From a checkpoint of a small image embedding model.
Data: trained on retinal OCT scans (Kermany 2017), 22.1 epochs.
Rows from block 5, named by matrix and row number. Each number is 128 + 24 x the weight over its row's rms, rounded and kept within 0 to 255. All counts start at 0. Numbers have three digits each. After the name is the row's rms in percent of the matrix's.
# convs0: reduce pointwise conv (model.blocks.5.convs.0.weight, 128x256x1x1), inputs 128-255
convs0.9 092:134109161099121079122115095145143075111077153114107130116135133120117105107094105122121149118151181116128116140086154119147124109135100092094109125129109174130131133123147167128093058108094127122093087149136130118131119105116147129162155105104120121094111164066108117099126127150128120089107117134140154088144148136115068111121125091136125124137116135091128153155112150162132126111181
convs0.10 094:139085121147131140148091095152116152114164114151118152162101139121132099138106118169112142099152154149094122121114123108139118129103144133169094120102160120160150104129089186133107114095079115130146144113118138143101084136068139170098109128107141118104087159106125084106113084115090104138105118123130150125107122096125130148091083134104124104154119153156156088124115160135095147136097
convs0.11 089:110107147084116091147125117116144080131110128091143110104113113123155110148138124119144137152112163115186115150174126140154128127118148130145089129113120171128125104106123087138125120126112123098108130104141078111127095092114137092063113121095127148147119159147105099114124142145134110100134129125122150075135122169157145121154125102092115156108119127095102132123132114174138162124160
convs0.12 099:118114104134146145149122082125130164120090120123153135107087152100139104092115064088120126113148137088125104089094113135095104100151082121097138106114108090092154162082103128135086088067090104134120117110157093118093145100122130117101094122118117113145076137091105105132114112137120127143102100143119110107107121090162134130124113131116121135161122125141083121081130106113098112071101
convs0.13 084:127095162154135116099128125105140093102176154134101145070118090110123132121121076124130113093128122140116095129080124113143130109071087132135123114139152128136127125142138209069079154144088116156109110134121171119141102135115092174135161096109120085120123139110137104092103134123111100118101109146133129110127139075096144111100078177128150108130109104099125116141080168141146096103123
convs0.14 120:157135127146167173153108121137098143144118122138146161140108153125131115128125075097159098139146129099130097115103092118124098088141131133122111096119138130115145120105080163154124117102146109137139149120152118124105151105119144140117095122136118095147086175135109080110114108138141128168123122147139137112092119091171150159115141152117107139144091152168107132089132123128119104111118
convs0.15 104:108120135122139116136108094164140152106118110131132150102092171103126116123139076071113136143168134093146075115137128135119108118160088108127125104104128107108157158100088123138115092088097120151144144103132101116117149089136117106071087121116137131133093147082113100127119121169116130133114097141115111066138121132148139123072123116120110121168132129122085133081112125159119127081126
convs0.16 094:164154146107102103116121121145124067119118107117121124119143112081117110130148112147132123163144070112153114108122153122127097083106111110098155131136088163098131111139168113156146072080150108107122118058103088141089067148157129109103128113148089133121141100139102140131145141100159123133123155153136094114126133188150157120160130119131112117086105170157122195135122123175159143146156
convs0.17 093:088115135077133144138123138113125102099115159096125114089110139134150108150139136132138144152098140125189109131179140137164121127138148130128101124117125142099115116116127085115118159134096143107135112126119063122105084102112112130096108128107108151123132136170118127114119099147107099108090110135118109092162113186168173110149113100101103146116142112069099108127126109161118150126134
convs0.18 091:094143085134158168138126119163149131154129096134115163139082145133120117091120102113111129119152115099100091109112162109113135114143120124137095094088148093137138137136075140134099102135152132132139130105139098160136149139092124130086135127120137113158076151099120094125116111186136144168104110163109109111123118095116124137111154142102144131152124148140118142082138149142083125115113
convs0.19 091:141116143105107065130127132123138097145099091097136108122130119135136125138150113133142147142120171117161148161139127135151132121101144146152100131112102196143123115123142119153124062133120105108088107118118089134130114107118162081104114130087153147123105155141115109115139156125132105108144151130128162090127129143142122124152129105085115100110126135116123132144137102151141151122171
convs0.20 082:143122118142134123138127079119137181103145130157159138119119150084147125096103067105128136124136114098112115093130131144119131097125082104087147143117124108095144161075129124168115068084110107143140114111152115123100107095152133136102092143174126135141101132079114121138123107082137165144088127131152083120123140122156141122133131101139129133151128114145143144096138096088107114123115
convs0.21 093:084133152100123086088137156111136089070139156130104098094121110134143125121117066134153113121115135159143104134145139121133159087066137159116114112125129146114108096120114119107089142082086125108133072128130100105137100168137095176128161115155104130116172125130106147126123110094099116104102115160122128113140149140133166113124095110145097114089138090100153118137103191150172122124135
convs0.22 108:093121139129122128120130094154124135113135131129100185127078136111119131147137108110110146103154135145092126122128156106117099126122128135176127133092171120113148126097088213132145112100123142118135155159112123140159137124122100110082137140136143140150075150098110104117124100162118133151100105120092116117126117077096114127096126196096105117131132123136144134115112170157099131100095
convs0.23 091:108120115080127137147119146116121086098105157087134098091110145119155126151147109137147126123115145132197114149179131143156139102119150131130092131125124145104103112119092089099096150120082142118110083117131075102117096067115120115092116126123103153107148130161119131131127123153097098104083116148120121102163103170174165111160106108120098132105143114069104113132114102166127138125132
convs0.24 092:110128121140156142129111087166162159111135103149155150126097170087142116114102065085120125121165125085109102081133151125110112108151067100111118132102134087118161170068110154138105101109115106146144107110148120134125160091142122137101108139138116129144093143080094120139129103155127163146086115144124094088134136119147126128113135117117139125177143126137121137065123119122103123081119
convs0.25 089:151124100157132133157122079127120165118154135165153132135120146097132138090107089113130121130128109104106121094094135136126102101131087080108155143118126120115135157077131150140110076061119110147134106102143106116099111114149151152128110132172119139152102113086088115142131107098152169179104131178145089111127145117146139119158131113120121118161120131159142142099157105097126115117103
convs0.26 069:112113143144112101106128078109143128160168119136142120146109115131109092132100103156146111165124144101062142144089063125103100095078096137115140122110157067157130121138133116127114091112126089127135145093121137120096100115138139093088092129115107130137065171096111121132121156105097112146147118082097149130114153112090104160101119130105111111162127115156135118151130111087163131153072
convs0.27 100:148255141112136102118113158143101126123138120156112136117135119077102126093141126121136099153126083125160109137110158134107104109110119088093121132136108108102111109157146103139146118088190132106163110077119141147089096150153112139135124110149086119115181086127096196141162147110155127139146148142100101145138138155136145104136187131113116118111125144144137190101129116108131142120129
convs0.28 093:130101120116114063130173128109125070134080109090140106126171120165151106124113144132139125113133154113127117138091144125144159133118119185113108145153079208105130124096145113136125116139108097128116093148141110124125164124109137118120154135074163138132134142190162106113141128142118123103119179117171145101094101141127130110135112122136156153116144134122134144131131112155153147121228
convs0.29 090:124077152132126116124125073132116130097156112148094179108101135085133124123143113138094156113141138146079122107151136101135116133106172144174121121098137137137128105115108162126129126104091118121133121156113087140139112120115128126108137146109138101136084151106125087087104098126090124140095101128110123117108157087111128118115085155106121115158170111135142091157126172133127128122091
convs0.30 100:118111116138146130139110094159136169124120117129142143119095163121143103108116068083122129141169129078129098090131116146094118111158070103097132110105130093101173166077099134153099067080090106142131136094141107133108143090135124117081090124122133121156081145078088108132120114147130140140102106130129106095125122110156130125105125107123124136164128145137090134084126102135111123085117
convs0.31 101:124098113121131101160128083125130154095135139108163122097107151112168117095119083100134143113147128084135126110095105145106110107126087144107132117135108108074149116066120103134072072074074103164108129097169109112109116094112122119113090150102138120136096141099118108120109110122099140129098107097128114109112112109170130115105098122139131137124146097118092126088128093125111123092120
convs0.32 116:123069161109124143120125114123119098142139127128106139132126103143129106107109114149145099113130114110105103106093122096144126102132117163108120094170152129154133120126082174136113164116112118114153137135141159130136116149103079138140142121082113116146106129101150065067102079133106110122119129142145135089103143069096125102113083187121109110129128126116139070108112155140110094114114
convs0.33 114:121081167108117144127140099122106099131152148148102139117116116131135127100119138140146123144143128103091128100097125105131116108132109168109138090152165127145140143107101144129111160122113122109149132147141131141150107155120092134143143132091151120131097134124125077068096066131100116127122110134125132105111145051105119089115094176111099118140137120096122069111119138129124098107108
convs0.34 114:135109131125130156121101154095118134114116134121106135139143108144098115098094083143138090107094124119127116099124124093156115155151128096130178098194114144160105104153096184126122149103101131127137115175120168121100126098112130150156134109081091120128119113106147085121147099107094117145126137163151136071128125113107094132128096155141140132121103122135111097123128106105083123130122
convs0.35 102:143111139133125132100105122108106145134119177134131129149131113125108112123104087141148131123090135118136114094098120115135087104101135156113147092175148150140120136141138198152120157092121102115124137099143172139104123131079111160114122111084103097132087144137143109100150080127109098107124152154110140115134110108122118140114117164094126116126098110125134128101099142124088117138133
convs0.36 098:139133085111119109149092145112100101111148126092137144109120105119145136101150079151144143106101197161211122190167110165172145104084176119159101118129166140130116110126131145136097155101122147134108129139119140111125117083115111138108118113115094117109151171125121145134126126139128093072120128148130145141153105166173138112121131147101093134122105121113098131151101078140105141130132
convs0.37 092:110129104155112124113123134044146133145146109100146163128103086143091107108121159118146140094049117101142123123144089125118118119124150127137155134076101085112095107124174112151098067144147113119140114154131091116109153142138137093165131082115192139100103116076120111141106129072129118146149095121124134112119162130113116139130137147120109097116117112112114105112126131073111122137085
convs0.38 101:104187104149125112111110147108125131072144113119121159130096122088120156111142090125116159100110120158130093151130094152140098108125149091119145121152111105146115081116144168143150111095131140110132154156123192128150208123160104113180173119116123146145184108112159188150149130124127123081123103116100120130154127106104127122147138151128119106163118125126123128102133148114098129125104
convs0.39 118:135103147117123123118113151094108124129112125112109120148156120116119084110096108147119129116092126119120119103118138090148119153163122076118197107178115161127087110160126169146133147111104120122155128172131171113092133076154136149155141111070096148151113120115174078099135103110107130131131132129161127065122143140100100135129098173147129136131105101150158107134137099103103113125118
convs0.40 108:135102141140133101126141094128151171095157135125151102086117143081149094092130112138131145113141099069097116090142128159100134118086062140082128125124088120135149142115103134132147091111094101124102131120138122126106117096146125097110088132123127149140079120090103115131112133104111130122105119097132104115113134084129126128123114105127139120121155109122107126097126113115157129136136
convs0.41 121:139089145124131086161127106148148115154141129118156097133151125164154115145124139141148109101154098101104160127074159133112146095087104150112112112154088151115163153130108107150117105094112094154125098108154086159088113047122136135119093142116191153129095134124122095107122140128097134114104144106110115087111146098137108110091092097113168127137174152118128161120114099136160153141174
convs0.42 113:137091138126136092152142105132137096162148120128149106143161107154161110162124158150131097084158105128092146124073120134096159118091113183142103111147109164114163140133102130172125106111113121137138141133164097154102104045113143126117104165120173147128094139135131104120149128112156138132121179131110116114116133092121101129132109173118148140115161172162127163103126091121129177127181
convs0.43 110:139122103113127095108081121088126163135074102116108144144096138127145142128157079166120166135089161119152148149187093134171087112103150113116131136098108138139114116116147134136138115106147118094089150123167151103149157164103133089133144110127151148111148128122166111110101149106155126166176081129161196163118117136124124142142130111122102152154163123150140114129125180148109094131123
convs0.44 107:123065138092130151104127135124125102131114135119127128136129105144133116124124090148134095071119110134111111123093120091144115092103154149115134103172121130155095103140105189133108149098074125130159104142143167111117127146087112131121133142082123119132098116083159050061105100134114120113094119148134148101117140083103126114127061155119095111127122111142144058120093158141093069133131
convs0.45 082:139051163107130164118119114126104107104135141129125141131117105154122119109097099160140118127126107113121102094095129085134128126133125138098133088157117122138118116091101164119114165122102129118165131150143149124120104124078094125130127131106118120115086112109139076075088075148102107128124128125151132107105124081115130117123059156131092122135117131122112068108112135118099097124118
convs0.46 103:127086128118118140124113169116106147118125166110094148138137101142107124128113092131146148086108128124125109098117122087143107129141124139125158097186111155187089100153090187139128156104090121116118129152124193120113136121084120155162139101069084115129124118110146079085136096127107097135105134163137143074117129104105113126132084182117120108134105106131145092125100137134107106130122
convs0.47 112:109118152157151124161117127116181106161178112136137142128138103119119097178126123150106101141144106127116168129079139119125122105077120144144124124101129148080186148126179140146105104106127095128137096142105140159127114107099130140098113108096154122142089142125107126101136125129124146091112141127121107120131165142135128120127139140116159147146128136124107157135112095151124145124184
convs0.48 108:124133155121129098168089139190125126096086137163132135100112158105108135120105159127113119132150115115137090124125213140159143099134131099141161147096099128089136199120124097082116084110135101130158093114123102122115110099119132125157099111092136113097124122111120102122115126187116135153122133168143133133158130087147082098075122080111139115135155120148122132144102104157145112125139
convs0.49 120:110095134127134115160175100069113156124126179102139125083113135133161107123114087105144140129120114094111147108145110153103148123123089176078126107125141146079140100060077142168109100086093132117095117085148104106105128116120120088115110127129134137182098141103101106115103122082126135122085119080129117115099121163136145116143108134139107164100116098084092123104145121102132120089145
convs0.50 119:154104090134147162126161102120121146077125137154113106146145129176125119119138082131118142107113115115089167092128124109135114189141115141176165113171123132107122149085117184104162131084131131102103134156125147127105093091133098120151143107131108154108127101121134105115134102100106131173117158136148095095126095107130126142096118130134119120142112119151128115107117121096103117129112
convs0.51 097:143136112113112099137089139107125132119137120092134134117120111107157142101167100153130161142083218160199102185178110157170118098090161113132105125126151140126107099102138142135118151101131144118091155124117133107138150151096127146114114112098121118132172178134150131142108142128137104099150107133145174164135104173154135130143141153095106141145115117120103128162125127148100122143129
convs0.52 094:123093113124135151106109155115116079124134148100125158133120108101145136139168086156144129104107072135158126101161116129164110088111147157129133107149107145138090120162114172146124144088069115118149096141151155118099099166083119134136151123106108099097124061149167090072076102136105108102106114148133108104146140150146169128142051139094097123128135115143134110119105195168094107129136
convs0.53 113:135097143134118071134172086131148156122165127104146107135117117176156106119125138147157143137143112095086145129121119141085139131103093160097111117149103135132149130145136115140129122095104085111120117087154083135102094071152156112105101152105197169129102160161097108113107130100123154134111114098108106103128152072131123132125110095106123141132151137119130145116137103121191149137151
convs0.54 134:129119176117109123122156103129083133114152133151114166137100122122121108110122092135114172165151137123099124127150080128117142148124134168142097100111164123127125120103106142110151108104130133118135119144125105116166143126109092119085127135098132100142117145120075108102104113137089117113112127095102116124099129099107100106092125151108107123191108116105150109114120129142154108113122
convs0.55 100:133213108139134143122111143108127130080138118133131151110118119097095155084121116122135149091080133133152100144114118156145130095124134082094170131165116094149118107112118170138127111103157133111136136158129190138155203117177103118203153104100125142149164116099143198169143146114133125104134121134104120143145141102110100122147145151123117115156124128120115136116130137104106135133116
convs0.56 095:127148143096115100125091150127105109105130132106121160114120113132158147127151103116141130157136193147214101173181116132155086121100150081142103123110152147117123108128133125127099146095140148116117118139121113100167183150115129134124102140132096123140172157141140145118125136158149094109138101125118168146153120177164138130127147168119104143154122116131098134167122122159113113131127
convs0.57 100:120133171108131100079114128091130101148123116109117143117098123136165148098163135133128137202108204149147124164135107135138085090075163096125133131092157128108112133109148133139116121084157107087109156132132095110155171178111145128132117109093148114151154173158153133126129133117156127134174092129146188143116136152131145136147152141091103153171143120127132121164150155115128115127097
convs0.58 101:150097135139118157096136128102142097137119125112127134164147111124121112128108085163127101057066113122105145113100126093151122096094132106101153137172112134171098114180129187141112114093087116130114096123139154114120120103081127123133141128108113141129113128082179085089135103104107137112110137158133152110139124128113120130141065165115093120140113114151164090136108128112109094149115
convs0.59 107:114097127121141085141152089141150161092144131122149111087111156118165092098123108114121116114142095090096105089147142158093120116108087138106139126131087106097154158095119093136129090090085090144112134082149077115093100085131125111101075139124132137146095111096098109123103113128108132129095112115128104114105112110135137119108099088119136124112168107128125123097125103121148113121143
convs0.60 100:140091114136143100158132074157139151147143119135146109136129175125176085132116115165111114108157091068058114081165149145108130138106095133091130133130098137134163143116128134146121135131090116163115113080154093148099092091134149178127088168135147159140113111108096123115115106106105145131087114137124109113114135128116151154110103097112165144125194142137149140094133116119154130147159
convs0.61 104:131150116137117098127083164108119139102126154101143161130118121138144147114141039152140183088110190168185112151181105141164097137134191101134134133155119139154110128112125151143119144105138143129103119193131156108148201135127118134164132128124116153142196127115173142141104128138092097089138101139133178127149106136131122144119127168111111152168121123122119106156106143135094086142126
convs0.62 097:145128067107120117122078155104110128106082097105104137153096122112137126119108094138119153101071160108162132145162094148169119121117170105073139121127102131133109127132132132151099121105132130106136129108146171128126159136107107095115144116104137111106156129122160113106094159087140110125167094124142167151124124130096090141117115145116102149135161125146136107124106144122078099131116
convs0.63 099:128085108121131158100135129136118103124133131137128133133114110135128119131122072144115113055123108138116127118104122084137128104084153158124125101150112124146091105126113186128150127084069118116129090144139140118124123116091102105106131130111137116099095113066156088083101093138112114114090117117151141113118126081107127118134056144131103122134115122149150085108093127128082087129112
convs0.64 085:119132148102099119125111100145124112139100102138114117135112160173087126143164138137127144142163172121148130174112136135122114130153122129159131103108133125145137106119089080100121097107138120123072178101114063113125134149102156127093112112117160149114118172090108111114112153160164126177171119150130206139128116143110108127099143103116100103141124172131127158131113141184122124120129
convs0.65 117:151116112095112099106148099110095130134134165128124124097151118133150103099118123151115120097104114119109103112159133117149170092094099157078125191134117150087110085096139097142126117096136131134144121128139115106104095145171133142126163173150115165087106113112143147133160121129130149120119160118166111135110123134115143101145141122146113140093148140078168142131149129121133151135152
convs0.66 097:105130138136107104121154153111148089143137142089142110127148117207142155137149116133178109130109156158145145180121128119123150111108148201161121125120112182084115157115143117137120090103125117128097114195120094124143158168122144139135138133097197128145118173171161107123141163134136124111136154146150172162123136120127145130135128110119143108130134135112143124174135128127149139114158
convs0.67 113:152121124090113098101155114111114117128114160109137116105159133122139099103104084139121127103138110114107112104145162126151143105101115142090123177149111184097141071098094090143110113105138142129097117125142126131114099142173132135110164163143117155075122119111159156143155119120118135113119181113172113108115113141112116099118132125161116124107156162076156144140141111117147150150164
convs0.68 109:106131151152110119101176107141166095129160187126104131117126122156130141147120109077147102147123149125108101122126125111100114118123118197125131128113150151094111149110160180108136170116101136120112089165106136109142117190117106143112151128134162095140093164203108129120107117147108120133090140123122113123141140109114133128130089140111140161124105107158135127143117137150186104098150
convs0.69 102:114131118102120102162127093113130107100146105151122144127111152096114135162139103123095152084101114161057143108106143114091119172163163185173129159114127140080112106112099105152163107079085135108127120127123120113164137156125146104131129130129148166128112117136159141138124079122081127150096117089132125170141113106106132129120086129114096120108140101134152118167118160117110129144117
convs0.70 099:122115104104127124133109125121109157103140156112099137127103136133130121118122090114140157119129116173125134121124152129121119182147170139189143174151128135112114100094089134157110085081085132102130152142110089102120134124151090108172131130100140203090134107118170123146151110132045114125119116103141123129137153155091132142111097115099085113136165127144170144161115119107142177158120
convs0.71 101:091118135134106099091151097128139091137097173129113135119137125149108140148128094108152097146159118099111106119127151117137115122105101131129129118131133135135133127108144193106132143134118141139086105137116146126135135166088111153126174119129143068097127111182135111100091135176090097093095128154145101115119162119136130123100109136152153118187127123105129148144089152163172128084162
convs0.72 083:120134174121101086143138137118114091124138116113134107137122122183129137129152108123140112164130153140142151178104122137101127075112150134136136109126124129100122129093192088138108070077120103132092151187126089102140151182128143124138108131110201143132122170146130097133130161079131118123145126132146175153126169102084131143123122112134124085104126121121114113208144153077153135111117
convs0.73 105:119102105090110152160110150120117172118115132108111128107126115162127109117115110146112183094144144159124119119117174098154180147121122137107143127143113157114093143116086166106133133096108107092113101112122124114098095086103109093101143099088132091120157131081175085113113110101102104123087146104161112131111108106109128104123114106123106113161156074113147097093096097122140120124134
convs0.74 101:101124143137114083144150146129141073133145127114134112117148119198141149144145115133180113139110136152141147177124115117107151106109121205135123121112116152058109139104176115146131084098129111129097087175128111125127157211104145157155138137088171111144130170192164117127130140134124141108131153154135140175115138113122161122129125087114140097134136114110142121153139166136154133083132
convs0.75 112:145142128084142095118120115125114080143108138095129103121136128127150112126117103145123124149159094090107109102118138144152138111109094133083138150125118140104145089102093114128130107122137126129097125080150107127104112119164132134144194149120089138088145097124133152134119113138105115095125136115171131116108152135104130118106122109175119150130157150100132167099132113135135132142143
convs0.76 100:127118150120105112110132129171132077149124099133177100080121146146082094114148105099143104143132119117115111138104097134074118075142151131094153104106107113124143143130125093082119119134126095160120136101094133102095118123119128126148107098131151126124150144137145109149114160131119153181140111152122129129095130086127126143067137121121121093120117121151104129099111128122128140121118
convs0.77 109:124103138118132077123130118107134070123121152110103101142155111163099136120117136158143107121169112100126131117102150131145155115146103153120147119139124145097170145088150160120115163131108114104123095151141142149118121133106122151147219108106144102106124113155134110119093121140127111099121147145147111124125162108114110106144099123184134125137152155121128118138123100150153130098138
convs0.78 110:120133120106091141117172130148080094132120174141116092143123102182103143140135122103129128089105116135116144120062151112125169133172123131157153149119114125107093116129131128118150129104112148105113116172120128127115154119154109126166151109143152179109146104130147128137147121132102126123104134125119108128160138129123132133173120100108114127113102153137167137154137139110141121135142
convs0.79 101:106128130088113122141103099132120119127158112146094139139106162143100110147108139108112145132140108148060129102120157103111106146168130135154106130101151113123119099131080102136100086098084158125101114100085117115122120177124143112115128133139135160105115098118141111117134094153094119162123124123124110159159094129109122120101105109105100110151140139139132143141104161145116132148119
convs0.80 105:121101097145140127138129061126124149160143146145137148123120112109157125116108079132102135124129100087098151081090152143136146077083089091074172146128105093129155157109137155157086100081119123124110111108161112142101114102134140106147113143139123139169126137080102123141107099094130171147081102144114087129118135141161147123168128145135142147133126110135107147086146117107125130107122
convs0.81 095:124110123143095068135144126134140081132162112116133109131149121164125124119143113166164132120130138131121186177125102131107151096100122176121134121132124142102118125104173102143118078098118104139095120112130129141112107178115155140157141130090170130117123143161151105139128170119107118115129162145147135162104125076113137129119114123144107059107118139096138129117121139129143141106121
convs0.82 122:165133111090133099119105109131098088125090133104116105136158129136136113106107073165132115125161093085109105106122141129159139117100111126085125148151110153128154088112100131139117124117131124131085123100146153133117099132156138144130193142106102131091128099131139151137118122123115121089107150130164114102120136104096099121121122122182118129104147160105135153115134111137132139137147
convs0.83 109:123116123129135079115142100141150116103153138143165109098125115076170115096124061121109141135137104113118131118108123155126145075087089116049144141137092110102145135101113094143083085077126124135115119095153134139105128084137108099127121168161114126144135125081127149144115124134119168141126116137139089123124131144159144093140129129165147161124135127131117145096137106116111117124125
convs0.84 097:108102109113123107124121145116118084118105130124105107132151139148100136130109111145114136083148147139096116125101154119170152152169128138180140131126104159117151126112126140129152134124110132101102101125124135130159129121113116120134201128117142101092160097100198118108111115131126124119083149153166107143128124131124127118124099117173104104150141140133147101127106144156106117102151
convs0.85 101:121121106153138118130143084132147148127155139141175131108134110088155111092114077127107139125132119105116137109101134156138156068104083121075156136127104104123140162098115129159078088088111130131116121109146129137104129071145112100122110142158127143166103145073106132153121128101129187145113119137136088128108122125166144092152134143142150149130122105140107135102148111095117126116119
convs0.86 095:118125139098115119140118081126133093103131126154108110169123125154115110149128123151111138124127127132057137136112144125095114157151121162136122128114142127123139085107157097165137095087122143106082113123116123140149126200053133126129113122132148140136134127122146145140139126102126124158130134093131149190143140125106127141120110085112112115087120144161153123170125161118129136116129
convs0.87 102:115128146154122095126158139129155078123159120122130109135119101192122147139130127143176107155097094121144171134092089111106148097109162176121125129097106112072113155079210135101126105103110102119116092179112112124119148158107145140135125126141196134143078126225150119121131124152097143123114131148122111116103156101132125143128102129121124102123099117147141117128133129119163102114115
convs0.88 107:134087122114120132160131091124123117096158122155099124150119133112123116140118119158112127094117108132069126117108155120097134179154137177144115142119135142065124109109147117167146093084090132097120089127111110137142112153102144114115131130113119142105104108167146125125126083115091120144080118087132106152133144144078124138134080077099104128086124124152142104165132131120135117127116
convs0.89 101:112110106159151119150127071141151151142135139142162130114113121102165114112114069110105146132154098086112133090099134159114142083109077106075150125120102102130164175089105155148089085086116117142115127091165121137106128079117129103138111142138126130186112138078103114136109118129128161133102109144122081130115129139164139116138124143147155154146127114130092140076134113118124133097119
convs0.90 105:140125119138137090109136115126135132109152128119162111084132120078145112080118059136121136110137118105132131124118118142132170071080107124080144134127079107122150129125095084150098090090118125126097117090138160132102115089146111108130117149157121134141128139081126149144121143099126162129120122122141106131108116126155142082138133134151133142095125121127123138099135090093117124126128
convs0.91 111:149124126067121082132140141108115089138057135092129111108170143165146121124117097139146128131144128140136113133148157115146133125110137157103119149142117221075128088087098118126125139117114132136093138129125111125115115144131144139113161154120138142085140123175180109109137120155114105104114169128181123117108124163101136109117112126144137137138159151095156147125121096145151143150184
convs0.92 109:128143116100126118070105140086115085119087124128143081110093098105141129106124075085144108106087128145111092119071097125109107111094137083129130128118117098132094125143115128133118113095081129101158151142164100086132146103167125086124135120128122162102112114112133122133142119094101128130108086079113115104139147136107114157115097144121100109118127110152123115099134105066141135149080
convs0.93 112:139138121094143128138120109102123096098131107149114136118115118103122148153095103152093129117083135161098093132128117134113127116139150169110128138113109144097131138079185099141170124115119141099103073160127135128151146181132119115133140101132119147127095115111159155128130104109111137103130123108154141184142158106105142115124109088104091119082121086154142093180123136133106092118146
convs0.94 102:096111101168131144149139075127143166149153146155155153127113101110140122107106107127098143125104107090109136084120152144138145085103102095092168154116122107154141174107135173151087103102127131113135110106153115138105131103142140113143119136154137136178114141094098117145111105094152184171093115156128082113125133149163150103162139136129143139152126105146111135096160124095146124100119
convs0.95 076:159132130125102144129149180140116095128118131121140100135129097230110145182173158157159113126125129145186139165114106106141137124145186136173136119100099116110112132123167074110130099116135114114077119171103098113135152133117144143144131124120185139128129124142116106120126154131132119150149129133130164137150123132172123148123115107106105117111109132161140132163113102138124105150127
convs0.96 106:092150147145120100137117139123157112126144137120125146161108124117127130158126141151140100135157150141131123130147164105087116097084132115151099145086124105122150127158132134119127143157123118104160119116128151160164170069088154121143138144132103122104162145129090144133106125153121125131108100130066114121122119147138147126140131150090128102218157119166123146116119131107154130121131
convs0.97 089:150153126154106095173122138107115117136086129134138137111120167152120157114110123138123155155128131138132110115125136149128162132189137112134181131161132146078125121169118171106156135125191113134116119201113160092143139077121113100198139111136124102123108142136109128116151112158143123116112134179122110122139131106154114125107158134121122100171123114151120163176112085154091115117149
convs0.98 089:192109114135148069129091085146134132104142109111148127142136189107150126103132071151117117133175112090137121134155104128125139140117105094115140154112108142099172085094149102133110099085095100160103122100146142142112131110155146148130101150128143138116096108088088131106104142111102135108109104104138102096135124131138116155108108149128123125128168156163160156090115119148098118126163
convs0.99 089:142152146097112118163122130146104114145097117167130127103121158129113128109108128116119150155116082130105098111132142144133143106115135111150122154094164116125110110142168123081131107115185125140161106135105122107140113089132117095122158094174110097090130099089124132123139101148149144205124145175116084124116117127169140113105166112123120114191112105140142177128101091139091096110112
convs0.100 088:178154102167137080133127073108147107149132119145142142121146148109126134095106115134115080147110079119094142083121156140118121115145111068123163158146128134124145130101143149152096091096156122166122124136137114150114158086161160125168139149160125161135121114123110134144156111110162171140129143164138055098127144138126118116163155134127161116145137160153125160168167108124170136168139
convs0.101 090:168139173116115127167115139158080134142092107169128139097119143139086123100122118148121141155101094136129099109138133134138137115103136116114131136107169111094104104132170109075133094087180121143161122150096105099125094108126125091130147073150094099091126092101120118116155102140168149169137143165135108139120116125170137113115160086135120112129075136137114174144105079145113080120117
convs0.102 103:111082136106116120159165124115100110121180163122128124094118121148131133137133134120149165107119129139088157100084117092141134077091119170141105123113113151157089125113120132127143114100128130112153095105155120078105107146109120143160146122115143111132126097119147072088104127148115110127137141126141129104116096081120126105122112159129077126124144113091171100123109139151148097132152
convs0.103 091:170217120137119056129125137091134112113114098143131142098144149099130140115141129112117125155090115123140142115145125147128109102120156127149150146140099141090111117128130077158117115096204114134139138148126127121135158136176112080140158127154120140136122118114129178151190142063175139132150170158133106105118130158159141117134222136111144127109127138136134231166139130119132145142125
convs0.104 089:148175120107116079129155128077116127128081090119128156105168149115116137112109159120131114167082125105111105124112137132120103110118143154127143146143119157100114120117119111173114142141205106133139150135113141146127156130141138093076158138127132132152105134151129145139190146060181139127162195151130123106107122148095106114144206159096137116092139159126125218135138113101161146157159
convs0.105 094:104093115122118171160178096115102096143124130126145107087125119151133127140116130113116117106115130118112125123096113128137136110120122150130092092100130172111101124061136112134133123117113144123128087126147082095132134092100116126085138134095118117107079128123110070110093136129121111112142146106126127119127115126130103091114102135133089149138148103076116086107095116163128126119159
convs0.106 075:096114127125120086110099116124137128130157141136089116155104110137125110090122130102131101119157136119102130133084129123109135152160129180149138099147181103149152159103127196122148185148109121110156190117115189140127102136104102157159124097123134110126064123136121116133127140136138107149131132111115096136125133103075110126121111154102141135110073156143142104103111143129134132087132
convs0.107 091:114188111111094104154154107087100119169115118124124146088159142102117099114120171141146111158095129108124127126114141135122096112153133136131149144124117137100101107106108078161118122150222103109140165092103141130092112129143141093083109107149116140138106134151120168140171164082165115154173190123139108104119104138121112093129193159106104133098113157125108202135133115107175139124153
convs0.108 098:149150126124159082132091128145127159091103098160121124085095192110129127090130085139121121145153076095138095112170155166121166116154102126108157135136135116077163122089125137143140106081160125146098122151124152127130159104158082126144109119148134116111136100088093152129145104171124119124114115150140088121135139097136122139102159125118135140138158135131139137127098113140071117116128
convs0.109 090:123128110097112083176200102110097133112102111096131134074139103151114130151127137132132145118100157108117144151073063128146115106146145183132121121109125140088096134083091076114129092110129106125115136115130104097132143138131129092115148097113126151176114148168145107141138142086146102145150167116148135124115094089144115106124114143145101147103137127101100120112128114110169140144147
convs0.110 086:178141112167139050141098073134139133111132112163146132105142170087122134075101083130108091156130070118103123087134158154122125129167103077137172150151126137092175132078140150126103090073171114170116115142128119139110143090165139146173129129145132139117132113107110128141152117125144158151128141165147068116125134098141113119135161103117146104117146155122133158150142082123121123150126
convs0.111 091:174156109177124081135135097104145108137135110139156146104144140090115136106106117120120091155093088130112142096105141137124115128172116071124184158166121141127109131098143161145105120107163114164122152163129144131115146092172154107192153125141109155135111128146122138143167114094165152132122154156139053097117138129124115119154171146128156099132133149141131172184156093114156130157130
convs0.112 062:070070112112129149098139178081109112142120146119119118120101117164143133158141144090134101103123124149090146105100134092111149140099132114094117108115111149138078119106160141153113133085109138109148105149162128100113102115095130137141126119122168106110090122095146074100097124150097107112108140120139113135127156161137174122103111128105053105120113106108141111086080137130136099092191
convs0.113 101:204107128105115077139131128154113096124091110107130129159176145114141111133109114126123150144128130116118125137135128124113115167153153142120153159133144203119119071128118113172097130102117105131102158148120146133121130154143171123157125147108130152114092128141124122117122138089108116082149166137110121123092125151107097152080104133119125150107123172134183172140132124128157148197201